Rows from block 5, named by matrix and row number. Rows with one number belong to one attention dimension. Each number is 128 + 32 x the weight over its row's rms, rounded and kept within 0 to 255. All counts start at 0. Numbers have three digits each. After the name is the row's rms in percent of the matrix's.
# v: attention query, key and value (stacked) (model.blocks.5.attn.qkv.weight, 576x192, the v third), inputs 0-95
# proj: attention output (model.blocks.5.attn.proj.weight, 192x192, transposed), outputs 0-95
v.17 104:113203157116098140057142129167199117134120100116057163134098157139166117095121136124124156189104129147145126167090114134106106191114143115083129161186168225115124137174141133086095113138136122166158147094089075110076109146093150169146116163120113140199125123132060153145131128158146137120
v.18 107:174103093115102162120119155076121076073054155110088138142120140174125141151141088159143082173082159146145132151141123157125069141118136125122093132140098053167065119114141151135116083153183122132128190109110176195154120121086134140125123160075101124164117104142093093142157156137157115117
v.19 127:135090105127158119166142151063133146099098134084057129161177118090171160071057196172151075081063106157135137112055152148111126130149081120135075105091097137112078154112127146147118123106123165119144113094085138151205135111175128156124123138081114106144206165106148086163135140155144117151
v.20 096:139144123116154150078122117125071174096137115091154096145123149148199115068145172103176128139105141109104156134114112135122099117109147149109108118078098159122107130140118116126143178203097113184116115102131103074166155142156163084112091143171131111185107136162110116112122177144106113113
v.21 094:164156143104067075192130109105146176114150167106051129117102122139082144139156182091131092166141179131118194219137140115151121113116127148165098060120121057120091103085156123134095088112188131155102137146146123131137200137145099167152161119195097103115121120148117104143093115071136126149
v.22 092:145146132158125160072109065087089187109156121111078136142144093074131166182104140109112175085146144131134102141147143120164158201124134122000156136129127104096105131157102165134111152192145133151084106090147148137194158170167180086104131132130124120137112142118139149119195119041126119141
v.23 118:150096127115093122139114096160182126072171146128158108121140129171130049092148133183138085116111123155100127199131112135099140150136110130104077184111155182082082156103060133110190078135120116151132136124117076161129098103110135115135107122135155088078079139076154150129165103210100138139
v.24 080:097153145127153101199141109077119085133125101108151170129115129143052082130167103112130101097201103078158144165138114105143153158137147112125133102157117154101175133120137138121142089075173132029126121151088151133132048167086139089127132149170159051153166157116146126118152073103175143136
v.25 089:164125129166135119102140110137156115136067105126093147132081139093000121182148102126138135101129131136120148127177106124113134166133132082132119080166131148074147130154129125160109090165143122150097121222173103125128110118095131116165164120117099082205157098121158156145130118082124136153
v.26 090:101085119117153149134128143090133153162150158124117161151125128134041107121166085134111091123160124109058108123145112155126149151150150112059113110142106110094132139066132140129061133109163125179165139133128171136167141147124189115143146136105100124091136118134250175117132088163145129117
v.27 098:150110144146094185135138143078165140136140041136151093139090130129123152113140151121170075131063093136103121149124111130104143128118102066102106149153129151156128104137147120120157087143049131153106107131189176121133135133145105155125129136148129130143135167108131126142149169133124128097
v.28 084:097139126127131153105129137130208098119143144114046082160129122153180154104078151205056159133109124089155168137143120124157133117114157106068152112104145142152148135187088102118108223146154126100101156135139162081132149112101116121177108104154140147079127099098180168129153100160169124154
v.29 101:155153142098182098182150100139142119138115107114015133175151137142114133109155160056168084149118103142159112139116135138131151118130086143120112114076038048097121153128153141151142162129173122128109124103107205160158068112138154125092141119128135127149087124140123160123096159125128126120
v.30 118:128143132129132071165173169140122082151139163139150142132121110109134071087156141099069147194077162135121112072106114160119148178144090113129106119153169119152168168112132127099138081102124106121132125108185116145092211119123197127145129089092137159125141144129082144127174154104106101064
v.31 107:134121114124073115087105106106070074119135100159125105130075111184123106086114141108161208143156136212119101115135107120157136137148138138084163109118096079081108121114153103136166150152097129200132193133112087176075118134146189109166121091153118093144141113124162127118148132136149147115
v.32 080:124069145073125079117097129150148103189156097175161113109128129116158183139068145100099195108111157145125122088128118105118149087116142181085155126152115154096148122117088140114069103104088118148192128109079135155094107113123129129122141170075151113161123099123103139137116082103119138184
v.33 097:083128121114142195100136102094122145137049100117130183166078179145127125089085137066124125145108115147128144105185142103159130196115129108122134159122192085099074136156143140033142142136151146073118132120063185102123146114120080127160138122101110102142088137093098101142142085109154124116
v.34 127:143215128090085180177156115169136067106164106201077124131114110123044145170139159164156116060114131118149188077094140113132136113106128111083133110118153106086081105136086096116123106156154129150145135166152136146102074117120107108119127138122133129076141111139155132105155105111112141072
v.35 088:111048120097120120135114167122045118056152075176172164127104163172079094113100151159116024146102163099171195148159128176150099088136089099133126118089168180110093118091147098109155123120118129164111115125153114154148082126136202111123158094097138136147136117080170126133111104125161122118
v.36 085:120183115049115135114095166161152110069166112085215159138226133144148141099058151150127130182174106144193074145150159099120117113152159129099148130130119138134096133087154117144128055138065143129153099092133136124156151120159117093172123087124139165124131127106137105112143123077148120101
v.37 085:136146128168127116162142131060121173153135090141179104122112101156143060133162134121145093126126179133197144125149129138093102073124119166186172105108123166131082119157095127133180103095098105222141140140129157108029101160131155144134144184118130143177110133165138108129118125151140139122
v.38 098:143184097121109131051120134149104109199180134113113108142192092119182158142142094082115039126102163151078152072161149089100106127131141150127095133075174077108104168174140142126157082122131142144132127172115103107114074150105071120156151116127115154156144131138127149136124077143132148115
v.39 099:145114108121119107106113129109184085144129032118115133154163090108148129092164092114141120151164100170149177028083147063160135130145128174107151118104086124134134108131147129161146075142131141098099102124117118135179158113174103103156135108140134102124174132145092124147096138099131126139
v.40 096:106107151121117188124142088126156164017122147143109143133061095117108125072175143137121121160079139125143122112038148143126122176148126030187078149108154113106090137122150142130167211127185124147170133086104113127135208107148098154108170107144135084147120109126154114109099146141105131130
v.41 094:076097132057134141119139191113116129147094088145075092113072113114069079118138145143150090121127131140124098191138111104119085031133104145085064122139189193139158140103173122139092112162101127050106124109100090130136112181071130151138137112158180055088145070134120098112157160122147134136
v.42 086:163177104105144070128153085146200120081126118146125135142119151134156163168103152153136109133012135127124152100144112156146100161110104107101104104151143122180175087077150115136174177121072127107121127133065155126128127128130123145134132141093170164118090123109108159112056135106120105142
v.43 099:108148102143121144226152111129145172104052138124108085101160137164125158125105122092114110131162127101146220106132142127132108134116103102140158169139101121161143057103155154136175155156121133117110132161121160124123163193166075161080093190094136134219126108120207082097118115182139150117
v.44 106:152160116121144123119099076133058178083182093146172143135092124129104137091144131184113090136128174108111131126143141133144112111160139101056093152106064053138099054134082109129169120139166148133139104148145133132094231089127108141143152105126124105216077112145114210130155081184087117103
v.45 094:151117151100170152143152135079176091109075125113073112148169137105058201090115083125079157134153137133202086141129159162110143147134112116177148136074135212116038139136121138091112205082162118193099173124123122137105097152117141094116125132135136160089145130128131171163177114120115120117
v.46 099:108109134111116102096135190121100132060131104145097159126219100117100196113105097137124097103131150145134108122167104142147147150110107174113176149098060152093118132141150125112084187122140127104099121154097128101104164107158065117194137156123109107110135131132063118087181062122090147143
v.47 095:140064122126098147179121169202089131067110090142100119125186125130110148167187125133138118068120147106105110108128117107147181139142078186128157142142189125149186114140102134163098128234143133185113099143154143155143114165161172090170086158131101185102074112122113115107128127173135142144
v.48 095:113185130191150159112133184129156097192140166157058116118110138147184101118127084151132136120113133133115146091128112123119115195096144025133116155167077113129166099133113127112102144090150124174127114173135077139155122127083138148117077133092116141098139116122191054126156106148093149098
v.49 077:090128147152096153134109153139171148108106100139119088122093121151055115122124062097143140089112163189150179165176147088127154200121108150144122145089152192153130135140093119097148163153065119150093158148163075110137157156090104122137168131139107157080163128140205117151164097117177107152
v.50 100:135104132112166080177128148069158188093144086133088108139126127152138136185130142121185108098132089186169147193126104122134159153091136123118118170138151104143129139163167138125103073211187121177107161122167081147115056066129119089144130192116131136172180109166143146115136124146179120149
v.51 100:178076154099101091090164026137121117131090091116156150167156122150111129174099141064179097123129124151147137085137111143139150153154125147150093174133080118118128170156169121121137093051164133154106113115068155165103172156145178062086104105123133131152138151154160149121136135133166128121
v.52 089:118146126192143117159150147195192123114169163116139140102154151086077158157089140176122159098066143149096103142088099183128119135143111134154120157101165153119099155107067084143094160160156122143178109134092072131113111103127155115141130145121113129157043129085130099114099085165228146154
v.53 088:143066139133078142106101143179106176122163170140143077097117102214107100123108083136166084177135164057165183116189159116118117140135119053118181106133103092134182082108128097147177158119120127189109140146162130081127116082069106169109157093115110121071113138154114099136138136144067147168
v.54 097:145136125122111118085160136165163135127140132140133124119137079107125075188111167111127137140201138137228099179101107118120174142129139132151137102087131147087090149115132145125189138143214124129133138132137152182094108196130133127119102128142113146097151158129082136128191135130177121127
v.55 106:111161118111129154134112114111071177183169148128080091078153119078198158106173096052127140130127162151068071041132119119114106115128119079132062179141060145112187092138139140144121124190084137131125173110150137099118151074153164131107185111139112136164144148170139155139094133135103162133
v.56 093:108155107179098129085101097179103129058087109140076078147086130174080174138141155151154175140069095085130120068166113094114106175138128196130118133177114103118082175089169121114077096166149132156157126135076069119150073128082149129201153043122093092167109114144154128094156144107136123144
v.57 099:128093078105137076131122084112080168095156116109181094115128106108131113135136104121143082101174180092019129142186154107130113179131137130129128132146126127109100136167106125128125208121127126122172121121112123126127097155144114107182169173136095152066093126106184148116125131127137126125
v.58 102:160098140170065116135119170144135108101112137118188124182115129107122107135088160101131121154122097050184101095080126112157149169110158202082121171136076116142092125124109107142172147144148127104130132093104107145119129132130217160159136178124145183145091149104093133133094109164107118152
v.59 088:080134066098098126045124129096128156160159117146094137098140126168183123127142085134127143091129138205189154074089146130082101177128138113152076158103124131150166145122151146162164125094116134179126176165117086129096151109150146064134127142097133131188075127151140182117130115197088148116
v.60 089:131115160129076071142116121097187141134142113077137169132145130162094184173098091162077143166192156125147148135120131178128140141122131080092135099163150162167125132125097151116103110093130139119132154116106195152106138117089114110081175108105106149029132158150189214148104108120120137150
v.61 092:185106128062116198078111124138168079073103161154148128135141130139107169193112128101143094138034133092150141159130104072098130099151128164082125111114158134191116164161150131107093032173043125106119155182118154099147107143022100135109127152124150152102130080124112102118163073203087143097
v.62 099:164104139110160092154125079144060123139170155117153133130181124143141131129096053125136155134115118175116133058126124103141136155125138179056159105083173107062062170161136109117126093134168115183066118094099105167111164183155090121106149086107133104160184129142136134124140121066157112075
v.63 079:100154133146144087079182127171098170176169155180162168135083113097195103131142144146162165166164101169181175158147062098116174120103142159159114123091123127159133095122145117130134110171155132090146151104138202158142088089181141180142161095105092119108091113126096151095103104121152160102
v.64 102:115135120124137158144108127120107134101155197112066088153156122125143089115111150170125093122180101092134142174104160181120132070124109096145112158119167132093123128144153156117111164109144136168096139094180072172099099188110132100166125097133127163070133119153169149129105162134124113068
v.65 088:130145145106112179064126143061183127109193139119147129122138125099098154091175139133147125137176095163101126120083131112125168161158156144138148112108098159099131035166091128115089133111150152109117117142065136118128149088158131149096084144134123121141141124139157163139100098081139139149
v.66 087:120103124115127143146163059128088147091096174135152130093124151121129121107142131112112152066050120140137194160127115160093158137111114084135136142081138163174203159168107125095091187143111137117110182144071165147147069197120071084113088099155173127143115073144160146130149119177070112133
v.67 092:074129146113105166105106116166128100062181112139131118113116123142072100100100140149073090101191132158197176053141160140137156117142122099127111117108137112159174113109134139114050171201144142099143104076166106033091114091183162170149169116074119145154135112129161135124136072135114148085
v.68 091:105115117091086120126148178138142054142150162143087096107116141115121128130148143155146085132117090134065129052181096153126113148147153099097165164091143187174163137061109127111138130163071132152108149166181132145152113153104186117147130101089154201172105148143178104139133156125146120162
v.69 103:179149077122133148117120105111170129120101110100175121109142127128109116101103172118096148114148149152153049078135146093175123176136131153067135132083120130098087107138135140052200153167147110144131168145098100146167096158153178085113144086134081150117189128094103152124125086036106124130
v.70 104:134155117123112150147074074132111054210136134140107114140103103101124093141139142116191105149158078104200131182123129141142069124086200139122125086108122215144082111124154127117089145193182138113127175098080106143095163086088142100158119139117134120149179173193094148128140087146125146134
v.71 099:138208121107075108136110104161136160116140080126121064153146108139121114140151119065125064142166135111144110161126104152107146126140119120086122095148135126146128096094114112155149130131126104136157115126113151115153151138062188119081141127109113112076106155149228127143144131238088144128
v.72 079:076086130124151083187113109105056093085099139099103077175068129162157104095109124119121163144206137163060136132083087093117119147152135112135151182076145163172136117072129124149128099146092131086128147131140162153110145138105134095138161123125171190168150100112099103124155108116104144105
v.73 098:133158128120136108136141173175066159106106136120164181124145135101134141077142127102151125117098126061098089137122147078119140180138163173116115111179119147096061175141162126105107115115148126134151172118087145128160100116084152096183110041117186120150156145106033146126110137157156123150
v.74 093:088068110137112126185159081143128169092158129184134157107153108165148133113111120099105150180151153118185124186084169092149129103116144115121175138213121034123118094186182138170130071131140130134134076148092107087135167141119132159127139110125112109177156161113086101125112117112106133158
v.75 103:145163133154150109190154156140121070166124169118111134131060116141077175109125087087124081138161170117181082086109137149126094147113137128167131143190133143156100131095135128120102075065117135104134071166097135062111113160143108122147167106100101050080116095145087132150122122101143109157
v.76 097:108130124083184135160163095138081137193092120145187146129143139143108156135130155080143095113091120130156080066132149234121152108164128070151136158108142205173171079168133125188125086044108144131180150131172078121098145165117166170107122134137132110146151167103165117128104124152104143128
v.77 091:138112137147143118198161105136129100116135106138167091150125150161081143100188156102128062129149137137214127159129119060120074156144123112136113103162135116155097114086060142156138150115162125065120139157155150133183066141179120115160118158115065092127108126104124115110170073086133107153
v.78 102:086074144118109179146126102141212145080094082138162125074143164080146146137126209154131178095103125124161135181175168141115140166143133143204091098100208173145104111074122114098150114099131119066178123123109149111101155135174167122137106152126118108100076138107074081118136099096108129079
v.79 102:188218094078132060117130164113165132108200120136119182127226141093122139094148137105138143116204184171088142141086136065136140180122131169130126135122147162096101100135124140093116125116087131133157113102096138177095089129150122170125139133134138141078123151124103139121195135093142120091
v.80 095:067142120209162139152135189085083082190101127123110136103096094133136115162146126116141084120123139138119145098117116136131125131110143078158147141155178154101177129180114155166152111195110114099115134138140170113090150110176093162085149077148141114121160091143132189125155180110127122139
v.81 100:131142160102108094129088096067095178079103123130156124148104101165184160075174143190142117125073157133138146138161122145149083208122143066127073153190175059128097113065100115063192093183127136192138146147133131141139093136142092170087085145117111082156129147120185114137133146168176138088
v.82 089:093161116144133149158126092116144096171146118101188132143178135134157115183121105092152106090127098100089142131172125115127087148099159144135150091124151059119081124128109179060172115150124123079138124117129175161117109118074119119118080116152090170092063217085198096149118140131147089112
v.83 091:096177125118109113089128125095049091112082154107142156128161155110150097168128112122093133084146097033153086116160129122143102115154142227142082102118169158168135107158162134154140158096145121088102133121143116092053152107162185169143144104155160160125109171107094140151182113166114128158
v.84 096:122177167066126105198118145117168077132078174138197117149094128164145114117130129146169116162152085038123106100170098169112086127139129059112098134092083091133098204161135159113101166057168107071176145074136147075227173127114123138134146154137116102141113078104165163115130118112144119126
v.85 090:103103121154096153143119115135102156080164162115150106170150100146120117102106130114159078090214148149163145170151160124123183107107116136097174142091108078142122143195158123106139101085104123077138158079138095084122206155168082111102125138146137076053105087155078125115113132104118115121
proj.17 108:080138116146116111128055114080079180165118152083159138161114131174111124125136142121037075139085100189124161116109125128126149073123126154152139101177182123114113141169160076188169100098095198151114115079114126131198092138157108124117144152140144141116149163132132136100145174106153122095
proj.18 080:117167120156069149151116125194135182225121183127069125144155152163158146140112117075145146133133142141120210123115105130151156093090134119163134150124121168144105104156136147195123112143150119097144088114109233107115141216144134123117130142104131133134068101161124108102138140110106131152
proj.19 054:119123127131130111078122139155117119108174107111084122140137144107120119105128166128159124130141129088128139154138144140154156191168120136109135145090080121130107112191103146041093126164145000123118059148124115139102130193077142161143066127121138130170075077063120066119186122125093115151
proj.20 105:108130075094094216122107099140106140169115091175135161119123138137153111115126171158089156125085125125165108128098138140118139064125141116116107141169070155086097114179102149145120118093151151095092115081142040116146127150075125113113121181144105112100145103150115120118160124112064116126
proj.21 109:152151109165091183116144146176159142099182115148105128115125161134119135149109114103146175138141094083156146120104165156174117157065167098150137130149167095140092177112164116091106133179141056137142145127157127140137127062117166167142126140062171089129150097120098111137093097180155148131
proj.22 093:126165078144154142100119138082149119139138173102112152134158141148125136124169198199093104195144123115131112137150111117185079139111139167114152093090096147178130143155152109156063131153149159069105117114128151123190127183165089139121160116178087137126109074157169101087188107155117128122
proj.23 094:166086164108149216139153084149125114118201161107154112096129112093154133122140103185118133112121132099119047116115080130088156131175138098106117072135118127106183095145119073129157127130129113097116141174087083080163100145054149157039142107139133105183110079161100120140155142145133120112
proj.24 090:165147163134147155024126160087205091118140101135153135191128132082118125114133092110134129105109077109110055122159128128116116157165124106176140165151099072093141186129054146096101133194130188130108162132167128128125082107171128085084084169151088081079185096087156163127053072133153106145
proj.25 096:096138162088120180175141098110106132122123147172124134106129103126155114112156124127142065130082130125173097091144193103133073097068145156109071086165124132126108138171094128143131131057146144113108101078136086085085088118080157091098196107143142079130115142147075105136093165124140131069
proj.26 118:149152149154172171147150183157147065166102171136117142135087141156090159158142123137189076088163183180128139127089124115089107139077132136135105113164108113158141101097141113124110157108083113081137206128130154081073105161088123126108146090162096091129088163163091157137085108174136130207
proj.27 112:116142083093098157077122122097161200133162093117132099146160137121116082112105178058106129101137095118154142166135130089117131145159142116178164164125089141117115220099120081119112107131126128125073152114130146134177106182171152121149128137140161106050157105093127167131083105139091123143
proj.28 082:148118180146100186166115106129129139152169123119093125055115121193103112099125190116143142092155123102138161126108043155145128146144168116112102145170104119127161138147192077157152172169082095143153137096111150127136101233137114104078177097113140017084072135169095151133130102145173143095
proj.29 117:159162085119167179089143103138203091146178132142039161153143110141137146147134164152089132125168142112114082134125079095147118107114187110185118173150090114126170151051093077143118139167127167108179139141140123153144100157164119151101136148173148144088133112094112254138053131146133138192
proj.30 093:169067094129166094130112130148110218133128108125102122162133162125111147151101180146135141149136142119108167148084131104155153163187166149129142156156125143165078160150126117077066121176150147146093114147127087131121124224137157167112119128169093177134066091125110122126146139171151127194
proj.31 093:166143168122090160135133068138149110219092151131191131118092109136126146099158121114129135146100156109139123080117195144107104050038150088179098092150121111132163120109143159191099125108132094147097186151157172114110113096089141097093170102107144086108143156191107123115061130119146120083
proj.32 081:068147092109195109174117126116112123146144133156099143124138140125103132155122148128143053179134148131138172122131165109155127175181115167079132099104012142120134129161165141088122171106125131091146116083133083179084115169123137129177125092142115128104156109125121187089143100113044120105
proj.33 101:122124099078145121115128149036112092075120097150077142157121084118088143143132150113109126120169099143131100151151082110108143165194129166140107150157082135092147128141130066047154108157112199151113108154142154164154111124195127139138127173243086160101191118056133182142118099103125143148
proj.34 070:161148088152107075169094145123103117171124150111090156152157121138140135140127138133036150119131165149129169168183104115123147161200130122174161111116138168140150162136157119154112105179126148132131156121086162155189132160171083091120155120138117135133087169153136118124127145129172149096
proj.35 104:112120149068159128202112129102084135186135117113080162129104095116105146153115145038142106140131112133117144141044141106129197100165103155071122181182110130138131138126166102091179150088095142150139121119116097125141130176100109112137074108151085114138071119194070132147143098123059167129
proj.36 096:153117133151137087061134071067147130194128040116161116155141133169113101100144124151085122131137170113105132125131109160122138203154096117161137067100078173115158151210158167105110145100121173119137154085095129087178128169169082070128114130110090114072138141152159118112112100084186112086
proj.37 087:100182053114139082085127107136166101085114165087070165144160130128150142156129144099145126154112119122131185161126171158128102117085146089190149152083116142123097096077143142120134126158145140127122104109151106127128155078195154151187090125113167205145157125060135110098138145101113145185
proj.38 099:075097198125171135146076133072087163157139137119206114142104137118142087133106168140074136111124141159105119104111149115095171096163145123148136139188109112137166159171094116133181076123144193148092118137088094129149111152151103122041129148168104136166108137138142159148083126129153113048
proj.39 111:109146080144217146141123112154082086086068054139105181190104134085112122114116122099106159196093072128101099193139159109150137128122099144159158106117128132143090175146130221125084130092156195122122112142125092182123152049118119138146091147162088165155127099127173087145151116102098130160
proj.40 114:110100097144148157155108069114107163131156147098146135083097159134142091124094138089093167118139122147152136082045100118149079112075200133138124134155067141123147165152150064133170132192117091096185132142137074133076119150098173157087196161137168126135045113115120114135138140120159134095
proj.41 102:126149148152094023092145131102149128139107108083123121140089129122144144132121111070151080161145166141112136146158120174109156115085148134154125131123147101165128053122134154137123156221114119157102108152141180103107171098131128110144125044070150151150097181145115066113045133137115143143
proj.42 099:051198129147159176132114139172102147184142063171129153173163138137065142087104117042088091168122066051103109163124120071125150147176108110129142122130124126112142187135173146131118117126119173123099146112152143133148119159163155141152129131082147103125183119135146177098079112077110156112
proj.43 090:121179116109127124145126127158131121145064162106088146172167111121132140138136039133110156166113103174100140135080169121153085052093076143135171095097116148128105151129130142179102129088153214123112113146180128111142158047116105158186135172156121193157181112192165130112183161111155118159
proj.44 072:123114151119085221128102084068126114092143113108134122138121141161125132123142141136147099111134103124125097125108110093120119144196113126137118132158063132127154124159141093131161144089111000108136150135116110112216080187082128128071141162129120068117127110080113177128171122128113133091
proj.45 102:163144090131200104109174165106140056089132204111086132163116086093121191178138116111106120103151143196139098128143115162141111188111175153156129125110140149110185122101094116156140148128148147133197197185089158156074129075135117097082154100197138180150112101098143100128150130150146130133
proj.46 078:150149130150113171135112116190142120113148122117074098094131163119143148160104150126137131180147134155120162154157048156171138134163112152158157169101083143122080122127152137201076179133112062139124091116114172125161119183142145134136107129091116137122093098186144157127141122147133119149
proj.47 104:086191120110135107217145081171122103159132122126091150147107128154146126145152102097122103170104147118146178131081127157133139069094150115175141084117175130134150134124189164188127154091109150138119058116149141151126159128116128085167135121173092147153103163170147145124050095105130131160
proj.48 110:172154126106134099085118095098132157098132109113095125094149127094136139152149089155186112123130142132127105208101184218099104124072175183110115179161074094143125155133111117225144120212135083137132080131116091127114108183172125180123174094135153169085158128121111061127174140123146141166
proj.49 085:109127117154149142135199108107113127116112118125081123113155138101107133148127066132126142089164124147146139150110031044150052087158141118096107175112148146186120125179129162116132160140154111136149074156161017071156139121184146146109102137122065137195116149180136111145058120089109129145
proj.50 106:128151138081226108162150128202167133126159093108057105108126130121133188145176122162097099152169123078136070100121152119153112166170180125104097116100181119140151148150108066107156151058152126130158154155146125087132066178179162142096131146152154168198209096118158123083132097141124124164
proj.51 118:083111112132123182182142153155065128099150135133190154149170140095167086102137071114119115188114101118136113106141103059168105084188130128145116058100237146140096084081154178111107152139142144146126147102136074173186172104081180141124124170149101071130127176152117109138160163136091116133
proj.52 096:104127152148128141099074137155053128145145151117117115113152133116134125140144138143149125175134157105149109112135096207131152126127060151170165092116104149134104167115150110127092132162136099136132092143168162136076019186234132156173117106073124164181192157137131129124112090112132125101
proj.53 092:145129071148095138125103102068141105095095214124104132144119116179076143137107033108150122115161156164092149154180037093119108078196126147158129120170165108144106182136143127060091111185119153113139096122137119109114125133147080090121068193189103124124109139116153115123058142070142152129
proj.54 092:109163145130105129081107180120059152185116054122145113149155140145150115143125216086108104152096122107136096149163116144105132146077126139156131150122140139075138167111081142141136162049126082127102142046117137119139101059090133126176134086056141138014159081134133147135191102126116110192
proj.55 100:136170146130137089173114163142194182091146130109102108100156106087126131129062076186141100110157145142153162125081151130106149087169128138111100102107127110165151178182128124119161138176130213107147134140119156091122161140052156085107161227043111148208155164200109134137140154129178157082
proj.56 106:053206159122164161094103086141133117107093171151104133162107143132128118117116043106108109160140120173117122181144101104105139089172101166140109104134106136137132099109157105133092145183150148149103139121104155171165102182148120135094097175089120115160197151121130085126171164110141130056
proj.57 095:106076117150164123147137140146153119178120076131186145097089119124126108150108131190050108140133095125172142008169123102144100111108132103065137123141119125136112108145133175101110129057125118093159132137154008157136100078089085090105119095174082116062087176103120125123105137100156111132
proj.58 110:121087100146078150165139139111091155116102179092149128145095101155131096101148106057133118120172168185099113160107070145130120086194118180149099080134139125132113124155140115075130156160112126114051122123155138131100139149145184112137083070068138158098121134095163138125053112156104130115
proj.59 095:185110131141113182097132118155169138062167175126149179147107166121161149122133049093144115140170098027151136148089101115127127110126141112090106124083180137123131086140113097061143198146133132123063158101115106095141161140115140151125100123203105181223149131159171123145114068153080119077
proj.60 097:162130096161089131141157110107081117179134078156160179145153116112110150096139172104072152134144075084149157128146176079190148157087148104092118165112104162131078146180081180103144138090101163097145174186119111111092137076118107123139114123152147127066107107155111187144078143136146148162
proj.61 091:131142117143121125153177094147112091097180107104149128142160146104168097134150122105109070141190169120115115093061077103157052121162129119145133082099178128117125173083074109160131149100122092133163107116141126104093138138183147145173136131179167189201154150096159157112121097178089123125
proj.62 107:090182112117185085105153075145117147146175101134109155171216143106185120110138060101141149156113111057128173148092170128079156119115097115118115119108104142117138123102049071140163131179126137138148097137111123122131171130090114161160165142144155129129167142152134077133179140120154137127
proj.63 086:092132177117140117084092122073148136103126096159137128088102066156146153152153101147117110175112119144093116175129195128123155162120128151125139153126001161137110176128142112182145161177115112156156157106092207131113108153104159099116106138126098148061201078148174142102164150129111136144
proj.64 108:112132141086126150156126054162071109161145120124101135158141138129156102151152179119096147098121126144129167118141086153141141171169099100133162121130117143107117237132057143111154128155123187135145150134120117115067118075088147095146081111139107141123133127124125122104108128133104111122
proj.65 102:135170137156108127141149141150110124152147152112166148097152104149108144108153152114126100121119114098125123083066101106189131086159139089105107175098130140121135178122178161071131130067129138099132126132152205085081179169159127128123194129126165131255116137148080160113089074130118152116
proj.66 082:196130105143251113120070204158166123132145177103107144102112135114106092136123133123094112087150136131147156105093187121146137079138137124092111172120106112132105076129120123086104141094131124114128152086129132148115119073054070135108123162100170150135131187178129144102163107124097158159
proj.67 100:112178119097100149151150122138141083160127155174118105109082145143120120144140129126110110130130160143125156179115085120098158110144108137155094091133145132132097107178089143134072135096143136137089105115089105127148118170142114115135110106151142158215179145191139127142126095139151121050
proj.68 104:128105118106092092078094097101172116043124136136068126110196123116118136131135064101143138137134149144120105161096117181126115168115184197119111089120068138129142075123118052148145113158112115119107135131124142096116116174219128115165155152069173179101203080115134118125134151116154149087
proj.69 104:077168164136143141138123159156152152161141172133173136124099116167100153088142146075096120149122146113106124123120071079124129105187094098102136099110141131127145206109148103033144133050112163108117171115175139146105158088055157099129141188126142123203136123125158101121154135124072137084
proj.70 096:179133136074129093151124197163214111109185093111090117107097121108130177167143126130088126135130123131134118079093205127134161137190171111120158167138130113100125180130154109053136131031141133135156163165130134116124146147101098097133123146102123114171203083131080137119155087137073115144
proj.71 100:122175063137061110160155192073128163071124141105119150107172170107105149159116142087069068161106139195129147121144138136149159101171186146152132082134154115188128152155096121150153162123121115129052144175149125132165130150186169133167165143122104119194135129175050076138132141148170147095
proj.72 071:212112167179155122195110196163211112037164167115132127135097168158157095134126115176102076131123169146131160110120149120154138075174133097114189132104145145133132131148154161122136142134116177157131133089100147136126180095138129161117137154120132160160156173136104140109153096161155088139
proj.73 094:121192113153155132092138124085223174148150129126150147147113119124137125099099126042117079166093120129156109151135144147124176114113179149102122155120087133078159070095136108142119155097146091156057159114122155171182097098122141128123102189135163130089093092078116144123142129174118138129
proj.74 109:155119145146113101099100111181060129170109095119130126163152141151141127133095196143109136133109096139107151031133150088123129109161119094189153105147080128086143192115113144135130117101127180119147143130155156123091140137098130175154177095025112078150177080177105137125141131099111101116
proj.75 109:152155119160115112129135153043134155098133118117099159135139130140134110095132092093148114137061137140121124148167142162131157125112150162067148117146086110145108090123124144140100148187122120128079086104100103142201148120086141107109102157174121066047072125102137157156137153099125157145
proj.76 112:130111163171108130124117177161144170144093110124199106139091128123121124125085203170117118138107129136113086119157126156093139100100143122138123105150112091127136074119178160155104113134147109182119165142126075146149170110071129163083168102101086098039063142168115068141162167100136103164
proj.77 101:132120161186078141109118191113140127162120129145195104171099150149120114119111197154097114139066162189129096157169120120117117114100186137180124162143104156129174125124138149142056116084139075144119194117145047125172087125144127065070126050149076067060081130140140115126177095100154094139
proj.78 109:109104124122116139116126124139065101174112081155188126090133135166111124134152243146080154163103094141115149149107071149133122147065160104101138132132139133135169092116101146148109132067116074097107145120138066124041105124208084126134148009203138134107075126113160101137112087123137105128
proj.79 102:074193200129093126143146115107115135168177123123123191159175111109126096081160122127164116098115154070131134169102084146124120108100152106101115161128107090133179231139112139115143101120114130142092101126150098080151115144116159135107131086177187139171133094107135143127145065125131127145
proj.80 106:151181084133192108199146129123219109131134181122108127100124132103113140111111098199149121127134141078108101162116154162098130133119155134073101144121113123123105116182139158111130124124123107111109050162143138107105139137133108111151122206139141121198033164144145152127110118085165131089
proj.81 100:118132107140176113113169091188161128119161130167169137116174140110169135108145158149057098136118111099127143113144145113106085099135134063135141189137091106115149172108101117141172163058112121122178143152122175133092107152198082094179163109189154134156158133098078105105142106159141117157
proj.82 107:123107114139103093117142179078129129094100079122105089109160115139120138133097189097146176098138148154123146151163172129099087149136142143100086127160075135167156131109064098179174135114115085094104140174146172135151117128145102135146158106176128120100097113103055126130094179158184137214
proj.83 092:087112153151118122145154144109240137147086129108158128116097136148113181135112158086113100146062123161117166120163130142149151118130140115097110170126095118106137055130123156140104110126125134117122156158158092148150151092091099114108137143194088088096051133123068058119163155133132096073
proj.84 091:131129108151128183138147124098097111117128145103194104162094127167112152094142075091089113113118181174085113127177102126111134122134100135110111104129097131149133082112143116112101125091123088124114140112121060153198173094116167136090117155153114086026116178079137190119103153123110142176
proj.85 102:102185138114173179134153111155071133144121137119169124133122137138118110100147166150098179089149114115162154140140077110107088148138067097158098148104108166119119173147092142124162122191109099106134168124144052105109115105071158137127110091180120130073171141130140149088101135106121124126